A small image captioner, trained from scratch: encoder widths [80, 160, 320], 101725 training examples.
Rows from block 8 of the image encoder of a small image captioner, named by matrix and row number. Rows with one number belong to one neuron. Each number is 500 + 25 x the weight over its row's rms, rounded and kept within 0 to 999. All counts start at 0. Numbers have three digits each.
Before each neuron's rows are labels from the 100 images, of 14848, where the neuron reaches its highest value: "strongest on" is what is common among them; "colour at peak" is the nearest of a few named colours to the mean colour under the peak. Only what is clearly more common there than usual is listed. The data: photos with spoken descriptions (Open Images, Localized Narratives). In brackets: how many of the 100.
# fc1: MLP up (encoder.blocks.8.mlp.fc1.weight, 1280x320), inputs 214-319
# fc2: MLP down (encoder.blocks.8.mlp.fc2.weight, 320x1280, transposed), outputs 214-319

strongest on: text has "grass" (59); text has "trees" (55)
colour at peak: grey (68)
fc1.215:535524536504461454511462511547467455520491480493413506481518525488489489499562532530520523434491518508508474497465498509513468477476516497509485495497479509538480484462501505505512501507518422514497478482511520486509546454524530485506498491512467502488513527519518547500499542470499489484505486509479487491498541458510
fc2.215:481487499498518515537517480444522521507502505529516516513460495465468510529433496494499505537540491520476512483530523508491493520516442492486510547492518493476486508510515509507490523493514538509485514503540480488449500522468471504467481533469512452481512482497489465465504493514506478532525483469508526477512497498537

strongest on: text has "buildings" (27)
colour at peak: black (38)
fc1.242:466517467466500487518470520474500544500501529503466545489488456478487542500470480514467473493489514497497535462527521515485524540548503461492483491491501511508500485516530496513518522548501504471472459457482470480497482472455511457519494537508502511489496518529456455481520519496463524548528510525498526462511507521541
fc2.242:506515482497478492501535524517525498529534471503503483533522504503509449500510516474560513520518492479494513515502509494446464498531470508480515530481492501484478522498461519475523509506486507492529523508489484528521494476517488485511487485480500468480537517470447506494476509482508472507503531504496449493511531495481

strongest on: text has "sky" (83); text has "trees" (80); text has "grass" (31)
colour at peak: cyan (38)
fc1.298:495524513507486520516504520514508477513533515488540484504510514493520443463507505503508509522534470529500489519506508497493466503519528505442469523453482442496509442486479492476478454467462490521523521507487519483478515511514481512529522508515515466480498502523487482536468469517558467476510505481500482468523471443490
fc2.298:510487485503483473457483487488529521472530473496462515510531501523467543548528532509578509509519493520486510477475471481546512478496462521510486504522526510520510489500508512540540528511518476510499449495484458490504533497501489494542499514526447505502570537492503531490524569448464477520508469527488490504489449503506

strongest on: text has "sky" (96); text has "trees" (81); text has "clouds" (45); text has "bottom" (27)
colour at peak: white (32)
fc1.2:482523487508480492496480496512505512473549502482478491509451496494504494494499499505507461520476493483539502506507492503459525491534506512506518492555500502512449488498511462503544505519482499471518496524487480541521504492495540504496525481498539533511529508511490445479548486513481528473480528538515442482493514468491
fc2.2:503501530439486507483523482528526501501510559476505469530493520521500525490446488504526466546479497494535502527503484499497528481516512488482538484491504483511485532482448474508498480501507536530501505508495493520512479526526550523492521493508554528509513512513529485521502452543520476497454509523513471512504543464446

strongest on: text has "red" (38); text has "color" (31)
colour at peak: red (44)
fc1.430:458439515510517509508522483540492472509496515491483451511488481560522489516498502509445522512503497543487490469520530529516541477528502508486511468504484459494514472532487491500480503491519505544461465461483484459455493522526495512512492492521512489538496474533516485497474513505513478507454510484535516507502470561500
fc2.430:517510498524484483522531444494527493530538486495478471491475513515433496490463500498513472500553572513536482481563486507520487519503508512502436534518474497501523504524504521501500482544540521536482513508511481507535521537561476498474531502488509522499501517498516513475485517486489506535484470499468502470503562482506

strongest on: text has "text" (33); text has "white" (29)
colour at peak: white (46); pink (36)
fc1.162:472458498522544477497527471463494563473544517516566510514485507444497491474493508434508475521482518517503511499485511525503472501505501500542476481489530475481517510483513491500484464493487505486526466503577495536539481492455483467436532507516473500467521492466499477535573507506478487503483482537535549533484485468506
fc2.162:493548473507505486464516510479521528462505533489502529509489535461494529486468487434528509514451539509541495545470446515511479512530521515508487527460505516488539529477528497506492510503488528474538520519515513520517473443487481492496481492498521481506506511471481455499516501494441525496529498538480481479498520531502

strongest on: text has "plants" (30)
colour at peak: brown (70); black (26)
fc1.389:504501481516516497496503518481523494492533560543498564462471519476480509501478456507482485524531479486458517465495477500449472532534459501509497546468513471480496531525484499515499476461485535462464552511492528494499431479499518523479507516486484489522480454514480475477474485491511498505538515478547480479516550528522
fc2.389:503498495471486496482516504527534501492501541510504477474493524533463513446522496482503448565549452528500523464531484502525524461510492507480511511467470475509492514481533493499515499534492527534493490489469484505453492490536470516487506520515533493491527484490511509465472494475503498492500524486494456490497533468480

strongest on: text has "trees" (65); text has "sky" (52); text has "grass" (27)
colour at peak: brown (67)
fc1.387:452517511520520514499482526489525496429515517500513525477452527486465528470472540480485497517491481478561489493492512526502539497532491527512486524562486517482495516477493476478475554556541537505477493496494492524532489525513500543495494510473548527507517463549527490488493495522509512522517549489496488485516481476544
fc2.387:501543498484524470500489517472508531480508562474474535494484486431485539471498503468506464511472486504559487490453513504497556492529497499514493494482517487555485565441521489495482540549501484521477495474530508523591482462503553511508513479494542490515469565538518512497538494516502524491532511515513480472473498485517

strongest on: text has "color" (31)
colour at peak: pink (34)
fc1.629:517453584538499477509519442528485465514481496490449453512526524535502485495513507489510515518453509525494507458519504501551532456474486513530487518493479548522508512486500532499500483501524506517496497444482491535463508515556476490492466505520511531497510497514522489474500543464493493487472473456531513541512503510502
fc2.629:502530440471467496508473526446507504519491516490553543480506500444509511497481526504518466484515495464518531510496491501494479557487517488511489505490529484527486494504476489515515506523514510458507484498531495496519509460456520516454521524484474508473506520469459510501542529521485525506552511517501550473494502488510

strongest on: text has "grass" (32)
colour at peak: grey (72)
fc1.152:468500496470546552506540492504546522520526476483555479559493488511501488507457539446534502539537553496520522529529502477517504507500502489508526477514514495511503485485542531528486444544506526528534499516509492509487504516512467511499514480487545495475577512464496526538515448493504501513483474532474584477493462499491
fc2.152:486525529484477509499540497529460502489506478448515495537502529494493485495460517488550521534523514504530457550499493510514480509489492531463508495465448532470520495507484506507508499494446511535517528496527494494478494476525484526488523485503521463473482516474487457517519477506485490515482507488499509476539507444487

strongest on: text has "sky" (88); text has "trees" (84); text has "plants" (31); text has "grass" (28)
colour at peak: cyan (29)
fc1.388:504502452469531523508526509509515562479565512482495494454468474498479503520472490457506454515509472514510509463545492499518509542526486492483492460509487527498511493471535489516512476529453554454498530533484486521497491517510503493499504509481528499523528508484457472472507464545453519515514492486501518473486495506501
fc2.388:473456463449522509469504479440470527478466494500511505516494520494468519480469539438493528512521495513466528492471486493529474488505443528510504461486529460484526519519516493506458502484504510460453487508473501521499467464474472503474505479483464456492528482489511502447527482527501479491530513535516512488496523496490

strongest on: text has "dark" (34); text has "black" (26)
colour at peak: black (62)
fc1.75:504542507474529464487498520486512496484512550510535510493492481486461516475507504476500457517480529449513529498482505517447508464534492475534544476541552519507502501485568506515469495531446499504495498468510477498519473526479487496495462559501524532471508508530463458496506487527485492485483512512538466534522522485551
fc2.75:523508470481537479511482493503480518455485496528475496491502538492513480481519525484421485469476494503522501513469485505519505499455553485526459506523547474524511497529511478524475493473553514521523470560500521522540506509473510514521530517510496480497486449526537513535531485511498521482527481518506503527453488503472

strongest on: text has "plants" (26)
colour at peak: brown (71)
fc1.512:524479493490502478513488460481492520507472431501503456511528485536515471513496558501518565451496503507503520528470490471518505448486499509502494460512531486521510524495491507510479497505520472529475467468520520472500544514537504503536491474485492477511513534472505535518517523495500461486517492506483532490480501484443
fc2.512:518516468513507489510525491506516508460505501510490545518537485498478564454504479489482474504517503505520526521473452491543509445467483481542514484530490463496493533480581507551514474471500546486534487482508498539475492550521508490496513525538505537512500493467565532513529490464510499493500478533505473520488470483504

strongest on: text has "trees" (76); text has "sky" (71); text has "grass" (33); text has "plants" (26)
colour at peak: pink (28); white (25)
fc1.245:500493495522505523518525527482526496548508492513505506478531516503509511535486460525487558485506462504448530470546528436495481466516501503526481479465525482484513508538494537538501491468489525545496487515518516475496525505519481536516468468531490468485453516465482504487497519468504522526505500469526511451471474508527
fc2.245:496463516518503524483515467517466498536519460463520452504483494501492497497474520519590466543500489511495491486550554538503492488523507501446498514501491490495516502472492506479538474504500534513503507479490452483505497565513460477547486506489513515509539560504448474548527473511509489472450496536470513550509488481474

strongest on: text has "text" (34)
colour at peak: pink (33)
fc1.585:503537521489479504524459496477495524502504476495494466491512519485487467506493540526471541474519520500521484536534514470509524499505506529475486503515474520516498502556484503478497539531523490520471471528451477511509525508506472497540503466500514524524499505541514518474496541488501517500478526489497531488512529508445
fc2.585:507464472471460477495442450488452479485473479499474482549525483523535501520492521519501538459486551501505434455493497518532486512498474511513489517427509496506525484490486460468481467451516489503457492488527512471509501476537521501490487472530475490523502489493513546475519514523529469498483463500529517490474552510514

strongest on: text has "grass" (27)
colour at peak: grey (72)
fc1.351:510465506505517516503529468494523534515533475503530480507481481456460518493460528452517491544504538519518503526506546501504508557490533507507495500534487543512539514488529529510494492526510555520522508523530476506509512544491475518474518496491510515468525527475477523526528471503489521502481463527446563493510476496494
fc2.351:496503476499481497490460502519509515494520512489467552484471525479501511498445498509454461516496506518521445489491491486489504522502485545496516504471462535455483517504486463498480507535477520472479509531549520523506482492512509529499489449531585527526436459526522503480542476553520533487495533485524496509503512477467

strongest on: text has "wearing" (45); text has "black" (40); text has "woman" (26)
colour at peak: black (36)
fc1.221:522486480515516457490500505493510502445498495543509528505503486494498510504520524498482501507473554495486526494488484502476505479491500446565499495541572504542520511494524513515519498464487494510482528469492484469492505509511519538502507551485475500515504538474478506516516515519444469529529481480520492512514485490539
fc2.221:511495492496499495521462511494545507460474502510468487492496469519478481507532471503495489496504479495540507444525537521478501506500483471480448479546519513534489515522558476467518498518524522465491504540426496491546511495531507509508496535475518520538527499504464494486531517532427454513499515496524507509469485484460

strongest on: text has "wearing" (30); text has "woman" (26)
colour at peak: black (38)
fc1.94:525481506497513491474513483468499528508502478508501488525511507512481548516479509479507498508494520471520501511497513541514477466479487483515496476526519482520528520478497515498501504496492525507525473476533460475502497555492482501521514537521471507487491533466461482551566501524469502522511473535495532517490491482504
fc2.94:461510504486518509534509496482494477479509488509511544509519456451513545475479492497515532519499463503501535504498508504514512515478514496518468515499525479498517498495558497538515511480531488510520470470482487532528496483451490473515545496540484494472517533456536496498514520464489529510521502503494509503521440491521

strongest on: text has "color" (34); text has "white" (30)
colour at peak: white (36); pink (28)
fc1.330:512502540506501498489537487551521495510516503504478461508511561528459499517481499491504510517544488556487483506486450494549499475494453523479503524437441505461498520499484500503506495497499540506523520512499503530461492533543489539543482468489521501531493474498548511491455483477476488511449503474497472485502503448469
fc2.330:510487475465502499468493466475494486484486466529519481493497471502513531494494522487504422482495480486537544496476521530463448498475530446538474492516529507540500477506499504511536471482499495482481495522524493475530493493465493476466512570479476504484528529476443505523517502491504485510527472529484537544530502486479

strongest on: text has "dark" (35); text has "black" (32)
colour at peak: black (91)
fc1.517:505500484453511475510499504446491525472469548531481527503526444492486549488493504459456498490487553466474523456507505545485511461508459441519506509495529501538499523471523483523496514501509506465471473444502467517480488472521505471494484530517486495516498527494460515477492511493420480515523503500538496520519526499513
fc2.517:458496489436524499471479544494496540463514540462521524504503462510499523496487517473511506538501541458519527458510503533471492498534525496504511476534512534512527529517555455491497497552513526510483457515522491478502457480491520505512503525483508493517498518517491460512516507541448504546511547524512505472501504491490

strongest on: text has "black" (43); text has "white" (33); text has "man" (31)
colour at peak: black (41)
fc1.437:487537490512507450481488512501494506452517543505491564497513503475492512490535527474481503495472503475460486531451480484532499484478531480530508468501527547514508500519572524567516518491463483505531521501508488486517489495477452483480523520523520503478493533523511549494508524500513507527515498484522494479522507485527
fc2.437:506502508562519497530511488472508475516505486471530518471488502481476511488481541487572463513493503531521509507529485496538548503518529491477488465572528484507475494485537506525551521498491539496493523480521494497563540492482512525515460511476506510511546562462535478518542500504538527483504518503493537536502483492474

strongest on: text has "sky" (49)
colour at peak: black (40)
fc1.473:491530514508557488440545532518485477466555545519513514478496520507476502483513496486501453503488461504485510493489466544452496498509510493509532523536505500502485548502502470528509520492415549466494522505477513500504470529518487526537516533468524514505490491513524489473458457514508493471489513507536461548495511494548
fc2.473:530568533499489452488501466484487464468508521480495502482509521477458537481538549497516492482488506486520489522484467546507514528541550503498498522501495537519489525470501485481519525529439513522484496483489481480454520516512489491470516545489504471547500526505507514499475531505491488481526510475497454484516549470531

strongest on: text has "water" (30)
colour at peak: blue (26)
fc1.707:497477505491462508505492498505473495554448486495481475534502480537552469497492512527514519473511491494533446501485528487508457508439498495453495503489431489510466465490476500476478485534516454528502474523513496505454518447510502454491526461546506465488512479500509562527506505484543506503475490514468500493472488487447
fc2.707:491502522509484503489556502485469516534535526534504477503488520522493469506494518466507490512558471506458472486489494495494486509474506448483495428533488544466479485493505506518494430514457498536519558546530502494494463522499479529473481532512494466516477492524460487522493482516490474539474479480519497512484515473451

strongest on: text has "plants" (28)
colour at peak: brown (63)
fc1.537:489513502485502499519507551496560498526519553512449541468477492464462518521492460504439461547514501488473511470541524484494518515492487475514484521488496507482488470522541514555463488537489538501480512501486474513481490477482464468501488524533548528486498464554500489472473552496499529548489504490513493463531517510523
fc2.537:478503516496468490528472537501523498490495530535432507469474533468476511484496433521458511466489520465490465468456474505474509461463472530524511496541513483510499491512458489503501530497521474483511475468528488512458470490477504446471494534534467568513456461536539517496504522482504502526496514468563472535500538477534

strongest on: text has "trees" (85); text has "sky" (79); text has "grass" (39); text has "plants" (26)
colour at peak: white (69)
fc1.627:500485499482464548535501522528503474540452484471500501504524528530515505520501468554471532486525453500468520488489487471530477495468513492470482511446461479493527515554494491514480474505541473556495471506487534473471508491516530510570510445516487515492462494485514517511512513478521489527473481506457502498460472513476
fc2.627:488522523514519522491494530531524495464491472449467515510524517536503525510474545494560513518478500512512466521517489502515551463538549537459513502556487496510504536440454489470535542551511523523526466506459473496510524515526504510545490490507501529548572556491501492511508509505462489516497546537432491511475477488519

strongest on: text has "text" (39)
colour at peak: white (25)
fc1.484:502512491538538509486545531512525490506519526514581530535500493462501545501497489478515449550505506534477500512491510540483488534472487460515492510492516464509495488473516504522514497464455530495529526481537494491482478499469485516480495552479459465482512480516463505539474457495518507477507488502511475533531450468542
fc2.484:539525505460450515514491527506512463514496475460476481523513491509508468497497507532532491497494487494498507564487491450492503534480527494474539478498493526534477489469477544523526471497463498535520515519502552488512548506523522496521500475460514529474494537510500471518494486464565516453519471504468465459482536530502

strongest on: text has "dark" (37)
colour at peak: black (83)
fc1.129:482464545518469532532520477568510485513508489478490455515491523515523493450504525500555498510534463537475465528484517474549510522495540532478480514503470526471508455524479518476490489499528496528521527540515517516500519513514477511513487471506506504477524494518513509525497479476575511495467485483459519506500460474469
fc2.129:485501463447468519501493509491486516500481522476492511535534468508503527555470540492494487509486498470480490450512480508559508520482490476501513445497489502505481524503512465536467467528519549511490494527483469501515449485520507499491474499507483494525477488485488497473532486510476507502501498505505521508467517520474

strongest on: text has "black" (27)
colour at peak: white (83)
fc1.751:534523464469499440470470479484493529482502492533484484522504464475498515504514509455504482479505536481541501503523524528458493496469464442518535524505536480535481482463503519476522487505489494469486506468476475479515502471489498457467509565489472477519540515501441509520514496519483460475549482498515513559525534465511
fc2.751:476457509452523501465488473526493497490476478451517473499509474517527527499472521508544504531482518523521499481525531531509505511532516493506526526492482495513556501504492518455495478532489518497491481468513543487446494492505502469545546499488533481473530552494482509543523514566511466525488492523473530489519473496491

strongest on: text has "white" (30)
colour at peak: pink (25)
fc1.311:500496449483525522511498514483530507472493488488533511523533504495509522477507530454513501511481504466549498481522537495503499500483521463539505526544534494504533505488508505492493451510514509524517490513518490524535499504507510508455522516489499510495546532507472498531513491514505463511509518525485505538505487470498
fc2.311:507488547492493481506507495534499475510475521524524463498520537516500469475470469538466489500513511522509483495479485473475506493491506507465531485481455514502506517493476496474464497527469492541468500543512555483466515515517489509525497506569509445494446483537506534481507476482532512510473490488500499517461518513488

strongest on: text has "water" (29)
colour at peak: grey (66)
fc1.646:485478539535474531509507479510476495483489475500508458540482522516472474515487509507495516508512530525506492523479475505565511466465484531458464494492458509468453499497463472485508530482524481535519486489504498491500541507496506513518492472507475448515470494531567486483477481460513516489469516506476494507501486478473
fc2.646:516517475503558472534476505504506492475465516517472509459513526480511480468525510476418514467493490519513494481510492499509511501433524471481477516491528521552494509503540480513448515483532522508508481546483496490551483500484507498515501558487510496493497441544518517526561483502487550460506491555502524538445482485474

strongest on: text has "black" (33)
colour at peak: black (72)
fc1.372:489493514483508549508522514508508502529488475494506489493480546492492496501486491488486505506521474508478526518513521458472475522478485528473522511507504455458498527532462506505462523494552499527526467527485524502526510532478486533539522484490471517481479464519500543517483486491504501501490493530485524514482468506493
fc2.372:502516477534520531555497547514520507472498525503495523470515516522474498484464485476540498537483504497534492472536455512487524521520511483496517429479490483487479485468515490507539492472485565478476517505499490498485492496517529492495543475483504480554517515505529450477567480522530533467493517500511540499499501511482