Weights of a small image captioner.
Model: encoder arch pvt, encoder activation gelu, decoder width 192, decoder layers 10.
Training: cautious_adamw at rate 0.00085, 9700 steps, batches of 256.
Data: trained on photos with spoken descriptions (Open Images, Localized Narratives), 101725 training examples, 24.4 epochs.
Rows from block 7 of the text decoder, named by matrix and row number. Rows with one number belong to one neuron. Each number is 200 + 30 x the weight over its row's rms, rounded and kept within 0 to 999. All counts start at 0. After the name is the row's rms in percent of the matrix's.
# fc1: MLP up (decoder.blocks.7.mlp.fc1.weight, 576x192), inputs 0-191
# fc2: MLP down (decoder.blocks.7.mlp.fc2.weight, 192x576, transposed), outputs 0-191
fc1.76,102,223,164,283,201,245,187,194,167,173,200,224,211,216,215,214,240,222,199,145,150,171,201,214,217,213,202,176,225,180,198,200,218,223,182,192,181,182,215,175,218,205,191,139,201,173,185,217,192,255,189,195,185,235,175,212,140,196,196,172,194,267,181,226,218,207,259,167,210,209,198,184,133,137,148,189,243,197,225,241,219,211,184,253,187,191,162,225,202,167,173,192,278,193,233,206,248,256,162,176,196,218,221,193,191,215,174,196,174,200,230,235,230,268,170,134,205,240,198,178,126,186,238,193,212,219,216,251,205,192,197,206,198,204,180,134,245,196,233,167,194,151,150,200,188,236,133,212,251,175,178,161,227,206,160,231,218,197,175,188,183,249,249,173,151,228,134,190,180,181,173,191,208,228,248,185,229,189,174,226,193,197,186,190,171,192,205,185,216,216,192,221,200
fc1.77,099,195,234,143,242,172,156,222,178,194,178,160,228,220,203,180,186,226,222,138,162,221,141,243,226,145,207,206,220,172,221,160,191,166,178,174,240,205,214,213,211,236,141,161,186,191,202,216,261,218,241,217,217,217,174,194,194,210,143,233,218,226,189,222,182,159,174,162,269,201,162,225,235,224,134,201,167,260,174,215,145,165,216,188,204,205,172,210,169,195,228,219,195,157,205,225,160,192,176,238,204,226,173,180,205,218,169,222,230,221,165,156,152,166,225,253,236,200,204,169,247,215,137,223,209,187,226,200,183,201,192,192,197,183,236,244,150,217,189,213,243,206,225,235,196,211,230,193,252,186,203,181,200,187,196,238,140,184,166,223,204,175,215,226,224,199,290,185,183,180,215,231,179,231,211,219,191,226,260,144,199,211,208,189,166,172,199,181,174,218,136,159,193
fc1.78,104,203,210,188,182,197,149,206,184,203,214,154,214,177,241,215,143,211,206,180,173,209,223,210,217,227,213,142,194,204,214,204,199,250,262,190,211,204,195,218,210,185,172,166,211,181,192,201,231,202,197,177,153,203,228,205,146,167,144,210,198,163,199,205,208,184,187,225,215,201,265,263,234,199,133,181,225,242,153,184,149,188,227,218,230,232,176,211,195,210,214,273,235,220,198,212,219,199,163,137,203,225,198,208,148,218,187,192,196,164,220,208,159,219,248,218,171,203,180,186,192,176,200,271,189,192,180,208,191,239,235,168,211,174,171,272,203,212,192,240,220,198,136,176,170,191,257,179,234,253,168,159,183,211,179,258,205,165,158,208,166,223,224,212,203,156,246,247,196,191,209,177,154,224,264,221,199,263,241,187,195,167,211,151,167,234,187,172,217,162,121,199,198
fc1.79,106,205,218,225,246,155,179,255,211,181,248,243,199,154,211,156,233,209,209,191,161,161,167,178,160,196,167,164,229,242,206,141,255,238,217,179,170,241,183,163,218,179,205,211,202,205,222,212,210,207,153,175,161,223,146,170,251,184,164,160,152,196,208,235,199,162,290,222,171,164,187,191,188,219,231,164,218,177,184,208,208,164,221,145,194,204,208,246,244,156,184,207,230,240,186,212,209,210,161,189,234,235,219,186,236,249,201,214,211,193,213,233,192,214,246,232,184,245,175,232,198,177,232,200,169,173,151,162,228,196,190,227,176,202,194,207,173,198,159,160,175,177,223,289,252,209,137,238,176,221,221,179,244,252,174,228,184,218,189,193,185,220,176,199,207,187,209,189,219,190,206,239,179,202,204,204,188,224,148,124,249,245,182,204,214,169,180,166,186,198,170,226,186
fc1.80,106,190,206,153,186,232,216,258,186,210,207,230,264,224,217,133,195,217,240,212,175,238,186,161,171,222,167,194,163,227,228,201,208,186,195,216,168,195,190,176,161,222,232,171,252,184,191,227,189,202,219,189,157,203,178,207,192,182,171,183,240,235,198,241,240,177,234,192,195,212,162,202,195,245,198,140,172,167,193,232,237,223,229,129,150,194,181,171,222,133,218,212,151,165,187,258,215,205,214,195,191,176,230,224,230,204,203,221,191,149,221,207,189,229,204,225,223,165,238,176,208,204,224,228,193,242,176,159,197,202,228,204,176,165,196,171,182,182,182,201,156,232,221,214,203,145,243,188,221,187,172,189,246,156,236,239,216,216,192,194,194,116,186,225,189,217,237,213,203,163,218,174,283,256,183,162,243,172,225,129,160,187,243,175,242,252,223,179,244,199,160,214,233
fc1.81,086,203,154,204,244,211,176,193,182,159,190,157,177,155,182,196,204,218,197,176,183,174,202,217,244,211,229,147,228,129,197,189,171,181,198,170,195,241,186,178,260,201,177,255,260,222,189,218,272,183,200,211,159,170,175,250,199,177,127,195,169,183,182,236,216,191,210,208,213,199,231,196,219,157,198,227,164,175,155,122,228,175,224,153,181,204,203,208,228,164,191,222,212,182,203,206,255,162,233,213,220,171,175,205,215,235,251,218,166,210,195,193,167,196,246,232,218,159,160,204,234,203,163,242,187,178,212,159,227,243,180,142,176,218,160,198,183,203,160,204,208,237,217,202,219,193,219,186,201,242,206,163,226,192,196,217,236,271,161,206,198,202,160,274,188,203,217,150,259,169,237,176,210,231,240,206,182,157,166,209,231,135,216,166,234,227,214,223,244,219,179,184,178
fc1.82,097,221,193,185,237,221,196,227,161,214,209,209,205,193,176,133,178,183,158,199,213,165,194,155,195,199,217,206,228,228,218,231,193,170,245,220,172,254,205,192,198,240,224,193,212,214,236,231,194,193,235,227,190,228,220,201,220,247,153,133,197,187,184,178,160,178,206,217,258,228,240,142,180,189,229,191,171,134,205,179,182,217,234,232,203,138,226,223,224,215,179,234,243,207,148,173,175,218,228,203,186,224,151,238,157,177,162,208,250,184,205,181,208,218,156,179,222,186,148,188,198,142,214,272,197,189,183,211,236,234,211,173,128,205,174,207,175,250,197,171,192,252,154,182,209,204,228,204,201,211,175,238,209,175,195,220,196,234,210,176,184,152,185,193,191,184,187,320,186,193,222,190,204,212,245,161,178,187,129,200,262,214,216,152,232,219,183,179,167,233,182,178,211
fc1.83,100,211,257,171,217,166,197,221,161,166,256,209,185,182,176,166,204,197,171,252,174,187,198,169,200,217,207,248,240,150,182,180,220,210,231,218,232,174,211,170,227,214,180,208,229,200,213,227,272,181,223,188,225,188,206,176,232,229,185,192,201,252,162,222,204,153,228,144,157,180,219,201,263,183,159,202,236,281,228,212,199,172,209,182,227,214,182,231,216,138,205,256,207,235,201,218,204,205,182,194,183,231,204,223,239,192,208,148,220,181,215,178,202,164,187,242,221,222,199,186,180,178,187,238,169,153,139,197,186,190,214,128,202,174,193,149,198,165,192,203,125,183,221,193,191,187,240,122,228,192,179,176,244,229,217,261,177,173,205,176,192,209,198,227,152,100,206,187,232,234,271,206,229,193,231,198,208,219,214,212,162,198,155,185,208,149,203,197,172,194,195,213,188
fc2.76,111,178,246,123,161,189,211,261,224,203,201,198,176,181,185,188,201,158,194,223,236,229,143,184,247,191,218,210,166,162,200,185,208,241,184,211,178,238,188,189,203,194,208,208,195,180,216,193,219,196,173,177,181,164,204,179,202,231,227,242,197,155,218,245,224,233,254,193,163,156,181,187,163,180,165,171,204,170,208,171,218,211,181,173,182,226,243,184,184,273,201,234,161,202,239,180,174,208,267,165,185,211,109,211,247,225,228,208,223,198,220,191,231,196,281,201,232,171,219,152,209,224,224,192,171,211,248,196,205,193,150,202,171,197,169,166,164,212,166,231,198,145,215,149,208,243,267,179,193,201,254,216,250,145,205,213,211,226,214,182,166,221,220,210,153,187,207,228,179,141,224,237,242,212,193,222,159,220,228,223,196,257,210,195,180,206,125,182,169,209,202,216,168
fc2.77,101,204,226,235,194,174,211,224,202,225,178,215,202,157,159,213,134,225,224,232,251,200,200,204,208,140,210,163,227,194,172,245,151,217,155,228,186,203,186,227,211,233,212,255,198,215,215,214,239,229,206,155,209,154,233,209,183,208,225,228,165,224,207,155,228,217,222,204,180,164,226,263,188,187,179,196,184,217,250,223,161,190,196,210,144,164,184,213,207,209,175,162,224,198,205,180,237,200,193,232,176,195,191,206,215,194,228,194,190,170,198,144,199,198,151,207,241,196,173,220,178,182,211,259,131,183,145,147,180,178,179,197,240,205,172,190,214,214,257,199,155,173,141,185,192,240,207,182,203,171,234,244,145,251,164,199,237,261,207,174,231,187,123,270,214,176,237,194,191,232,227,230,199,219,251,125,203,182,205,220,193,286,183,174,186,178,205,185,204,187,230,186,231
fc2.78,101,231,216,261,183,245,219,229,250,205,223,220,207,203,176,187,191,196,206,219,163,183,161,175,209,172,189,268,170,131,114,180,161,213,151,214,266,201,189,179,186,163,201,212,131,186,209,208,185,244,190,212,163,173,238,179,224,149,211,210,231,184,188,182,203,210,186,212,243,169,210,229,164,195,229,217,197,172,190,206,238,205,215,186,166,180,236,214,231,183,179,172,210,198,202,235,243,211,226,205,220,144,199,214,185,225,202,224,201,167,224,212,260,174,197,177,227,116,211,189,192,192,185,215,191,175,235,206,216,145,198,164,228,238,215,163,213,215,166,161,181,243,226,225,246,207,214,208,229,191,193,172,203,261,163,191,191,200,181,261,247,176,159,165,254,216,161,202,165,226,261,239,227,220,234,222,182,201,132,122,136,177,208,190,204,216,201,171,234,217,222,218,190
fc2.79,115,180,221,232,141,154,165,187,253,164,154,203,202,192,170,197,211,180,245,183,206,157,218,192,222,139,204,205,265,182,244,191,230,220,198,180,234,127,225,226,231,258,224,165,200,196,166,243,140,178,204,210,271,176,241,206,202,212,171,220,222,193,191,233,187,226,237,161,188,215,199,195,197,252,182,156,239,255,188,195,188,194,179,199,168,227,216,228,191,205,196,175,126,157,230,190,211,225,178,206,170,176,188,170,238,164,197,273,210,237,199,220,241,181,191,154,192,188,203,202,188,177,183,202,187,199,254,184,189,149,211,169,173,244,254,223,160,174,182,165,275,202,200,227,182,242,98,221,235,227,198,216,189,205,224,210,218,192,198,237,212,169,176,210,212,198,199,183,200,186,170,188,203,176,240,231,187,217,180,207,204,174,181,208,231,172,207,285,154,215,209,198,180
fc2.80,107,187,191,205,216,217,169,208,132,155,197,162,254,127,181,219,198,179,224,211,246,222,213,275,191,213,141,231,250,212,238,222,154,177,152,251,200,210,150,179,214,216,157,186,189,241,193,131,238,197,244,242,198,202,207,197,197,188,179,180,202,213,197,247,214,202,205,242,194,182,180,241,200,214,208,168,191,187,211,164,210,230,217,161,169,143,196,217,193,213,232,243,199,187,215,256,155,236,180,254,193,160,157,192,175,207,167,163,287,239,209,196,185,227,218,201,203,184,183,211,152,195,216,198,183,173,175,244,214,192,157,217,185,156,214,172,194,201,236,202,221,215,190,170,227,202,194,217,232,245,193,226,238,237,196,217,136,207,192,173,273,225,215,197,228,193,216,210,130,157,200,200,196,218,133,175,150,205,181,182,194,232,187,195,212,173,152,231,197,194,166,220,258
fc2.81,083,189,223,248,141,202,213,138,251,219,228,243,191,206,225,151,223,149,160,238,213,226,225,229,204,160,233,209,151,220,241,218,176,135,174,181,198,201,189,214,185,191,216,165,198,204,161,186,222,190,206,209,210,213,163,190,153,170,246,174,204,215,281,157,173,188,246,195,221,226,197,158,217,244,215,218,245,227,223,157,195,190,201,181,192,223,204,182,192,232,227,218,191,162,220,184,185,245,207,230,207,180,188,231,196,154,201,187,190,147,194,178,272,181,153,174,149,165,195,210,177,218,189,206,197,203,183,249,218,165,237,229,143,168,224,182,187,176,233,250,202,181,231,161,183,184,183,218,166,180,187,249,180,219,178,228,187,228,233,204,216,222,190,148,197,196,197,189,195,180,171,241,189,109,206,215,207,221,255,270,206,237,171,240,212,201,214,209,192,204,108,249,218
fc2.82,093,194,194,274,177,222,145,181,163,164,136,191,177,178,187,207,234,228,187,166,204,223,177,264,252,221,251,195,198,185,199,216,207,196,138,239,235,187,209,118,173,188,180,195,220,197,145,156,156,213,168,195,184,227,220,199,190,278,194,230,222,230,204,212,167,197,144,231,168,130,193,228,233,221,198,258,202,165,205,213,209,207,238,214,210,179,231,216,228,194,213,195,218,175,187,215,235,186,241,231,189,162,212,220,196,180,222,170,190,227,199,188,208,190,205,195,174,221,210,196,223,228,230,204,219,164,178,203,189,153,186,217,195,174,265,223,241,219,214,190,210,243,223,291,182,215,198,215,199,219,195,155,182,167,171,152,221,159,229,200,198,213,193,215,176,221,166,175,172,171,230,245,160,257,161,199,219,234,231,201,185,107,183,223,199,162,208,197,232,188,257,166,152
fc2.83,096,190,187,162,225,218,232,209,152,237,180,155,208,207,209,174,203,256,237,165,230,204,268,171,197,233,211,195,177,137,182,247,181,155,237,189,228,150,204,140,166,214,215,243,153,250,187,219,152,192,220,197,215,242,193,184,203,232,229,234,192,145,223,182,219,235,178,220,169,211,165,166,177,221,190,184,194,180,182,182,160,191,236,198,216,211,165,191,177,247,128,200,190,262,238,228,206,212,203,230,217,236,218,240,199,172,205,253,166,191,192,214,242,236,202,211,154,178,215,246,245,281,237,217,218,171,169,230,213,223,218,176,210,161,142,194,172,216,204,219,216,162,226,176,207,195,182,241,222,237,188,198,198,185,154,183,142,247,208,209,203,198,185,192,193,239,178,180,206,180,199,212,216,209,187,209,258,159,155,164,168,265,214,159,158,155,197,149,162,172,202,199,179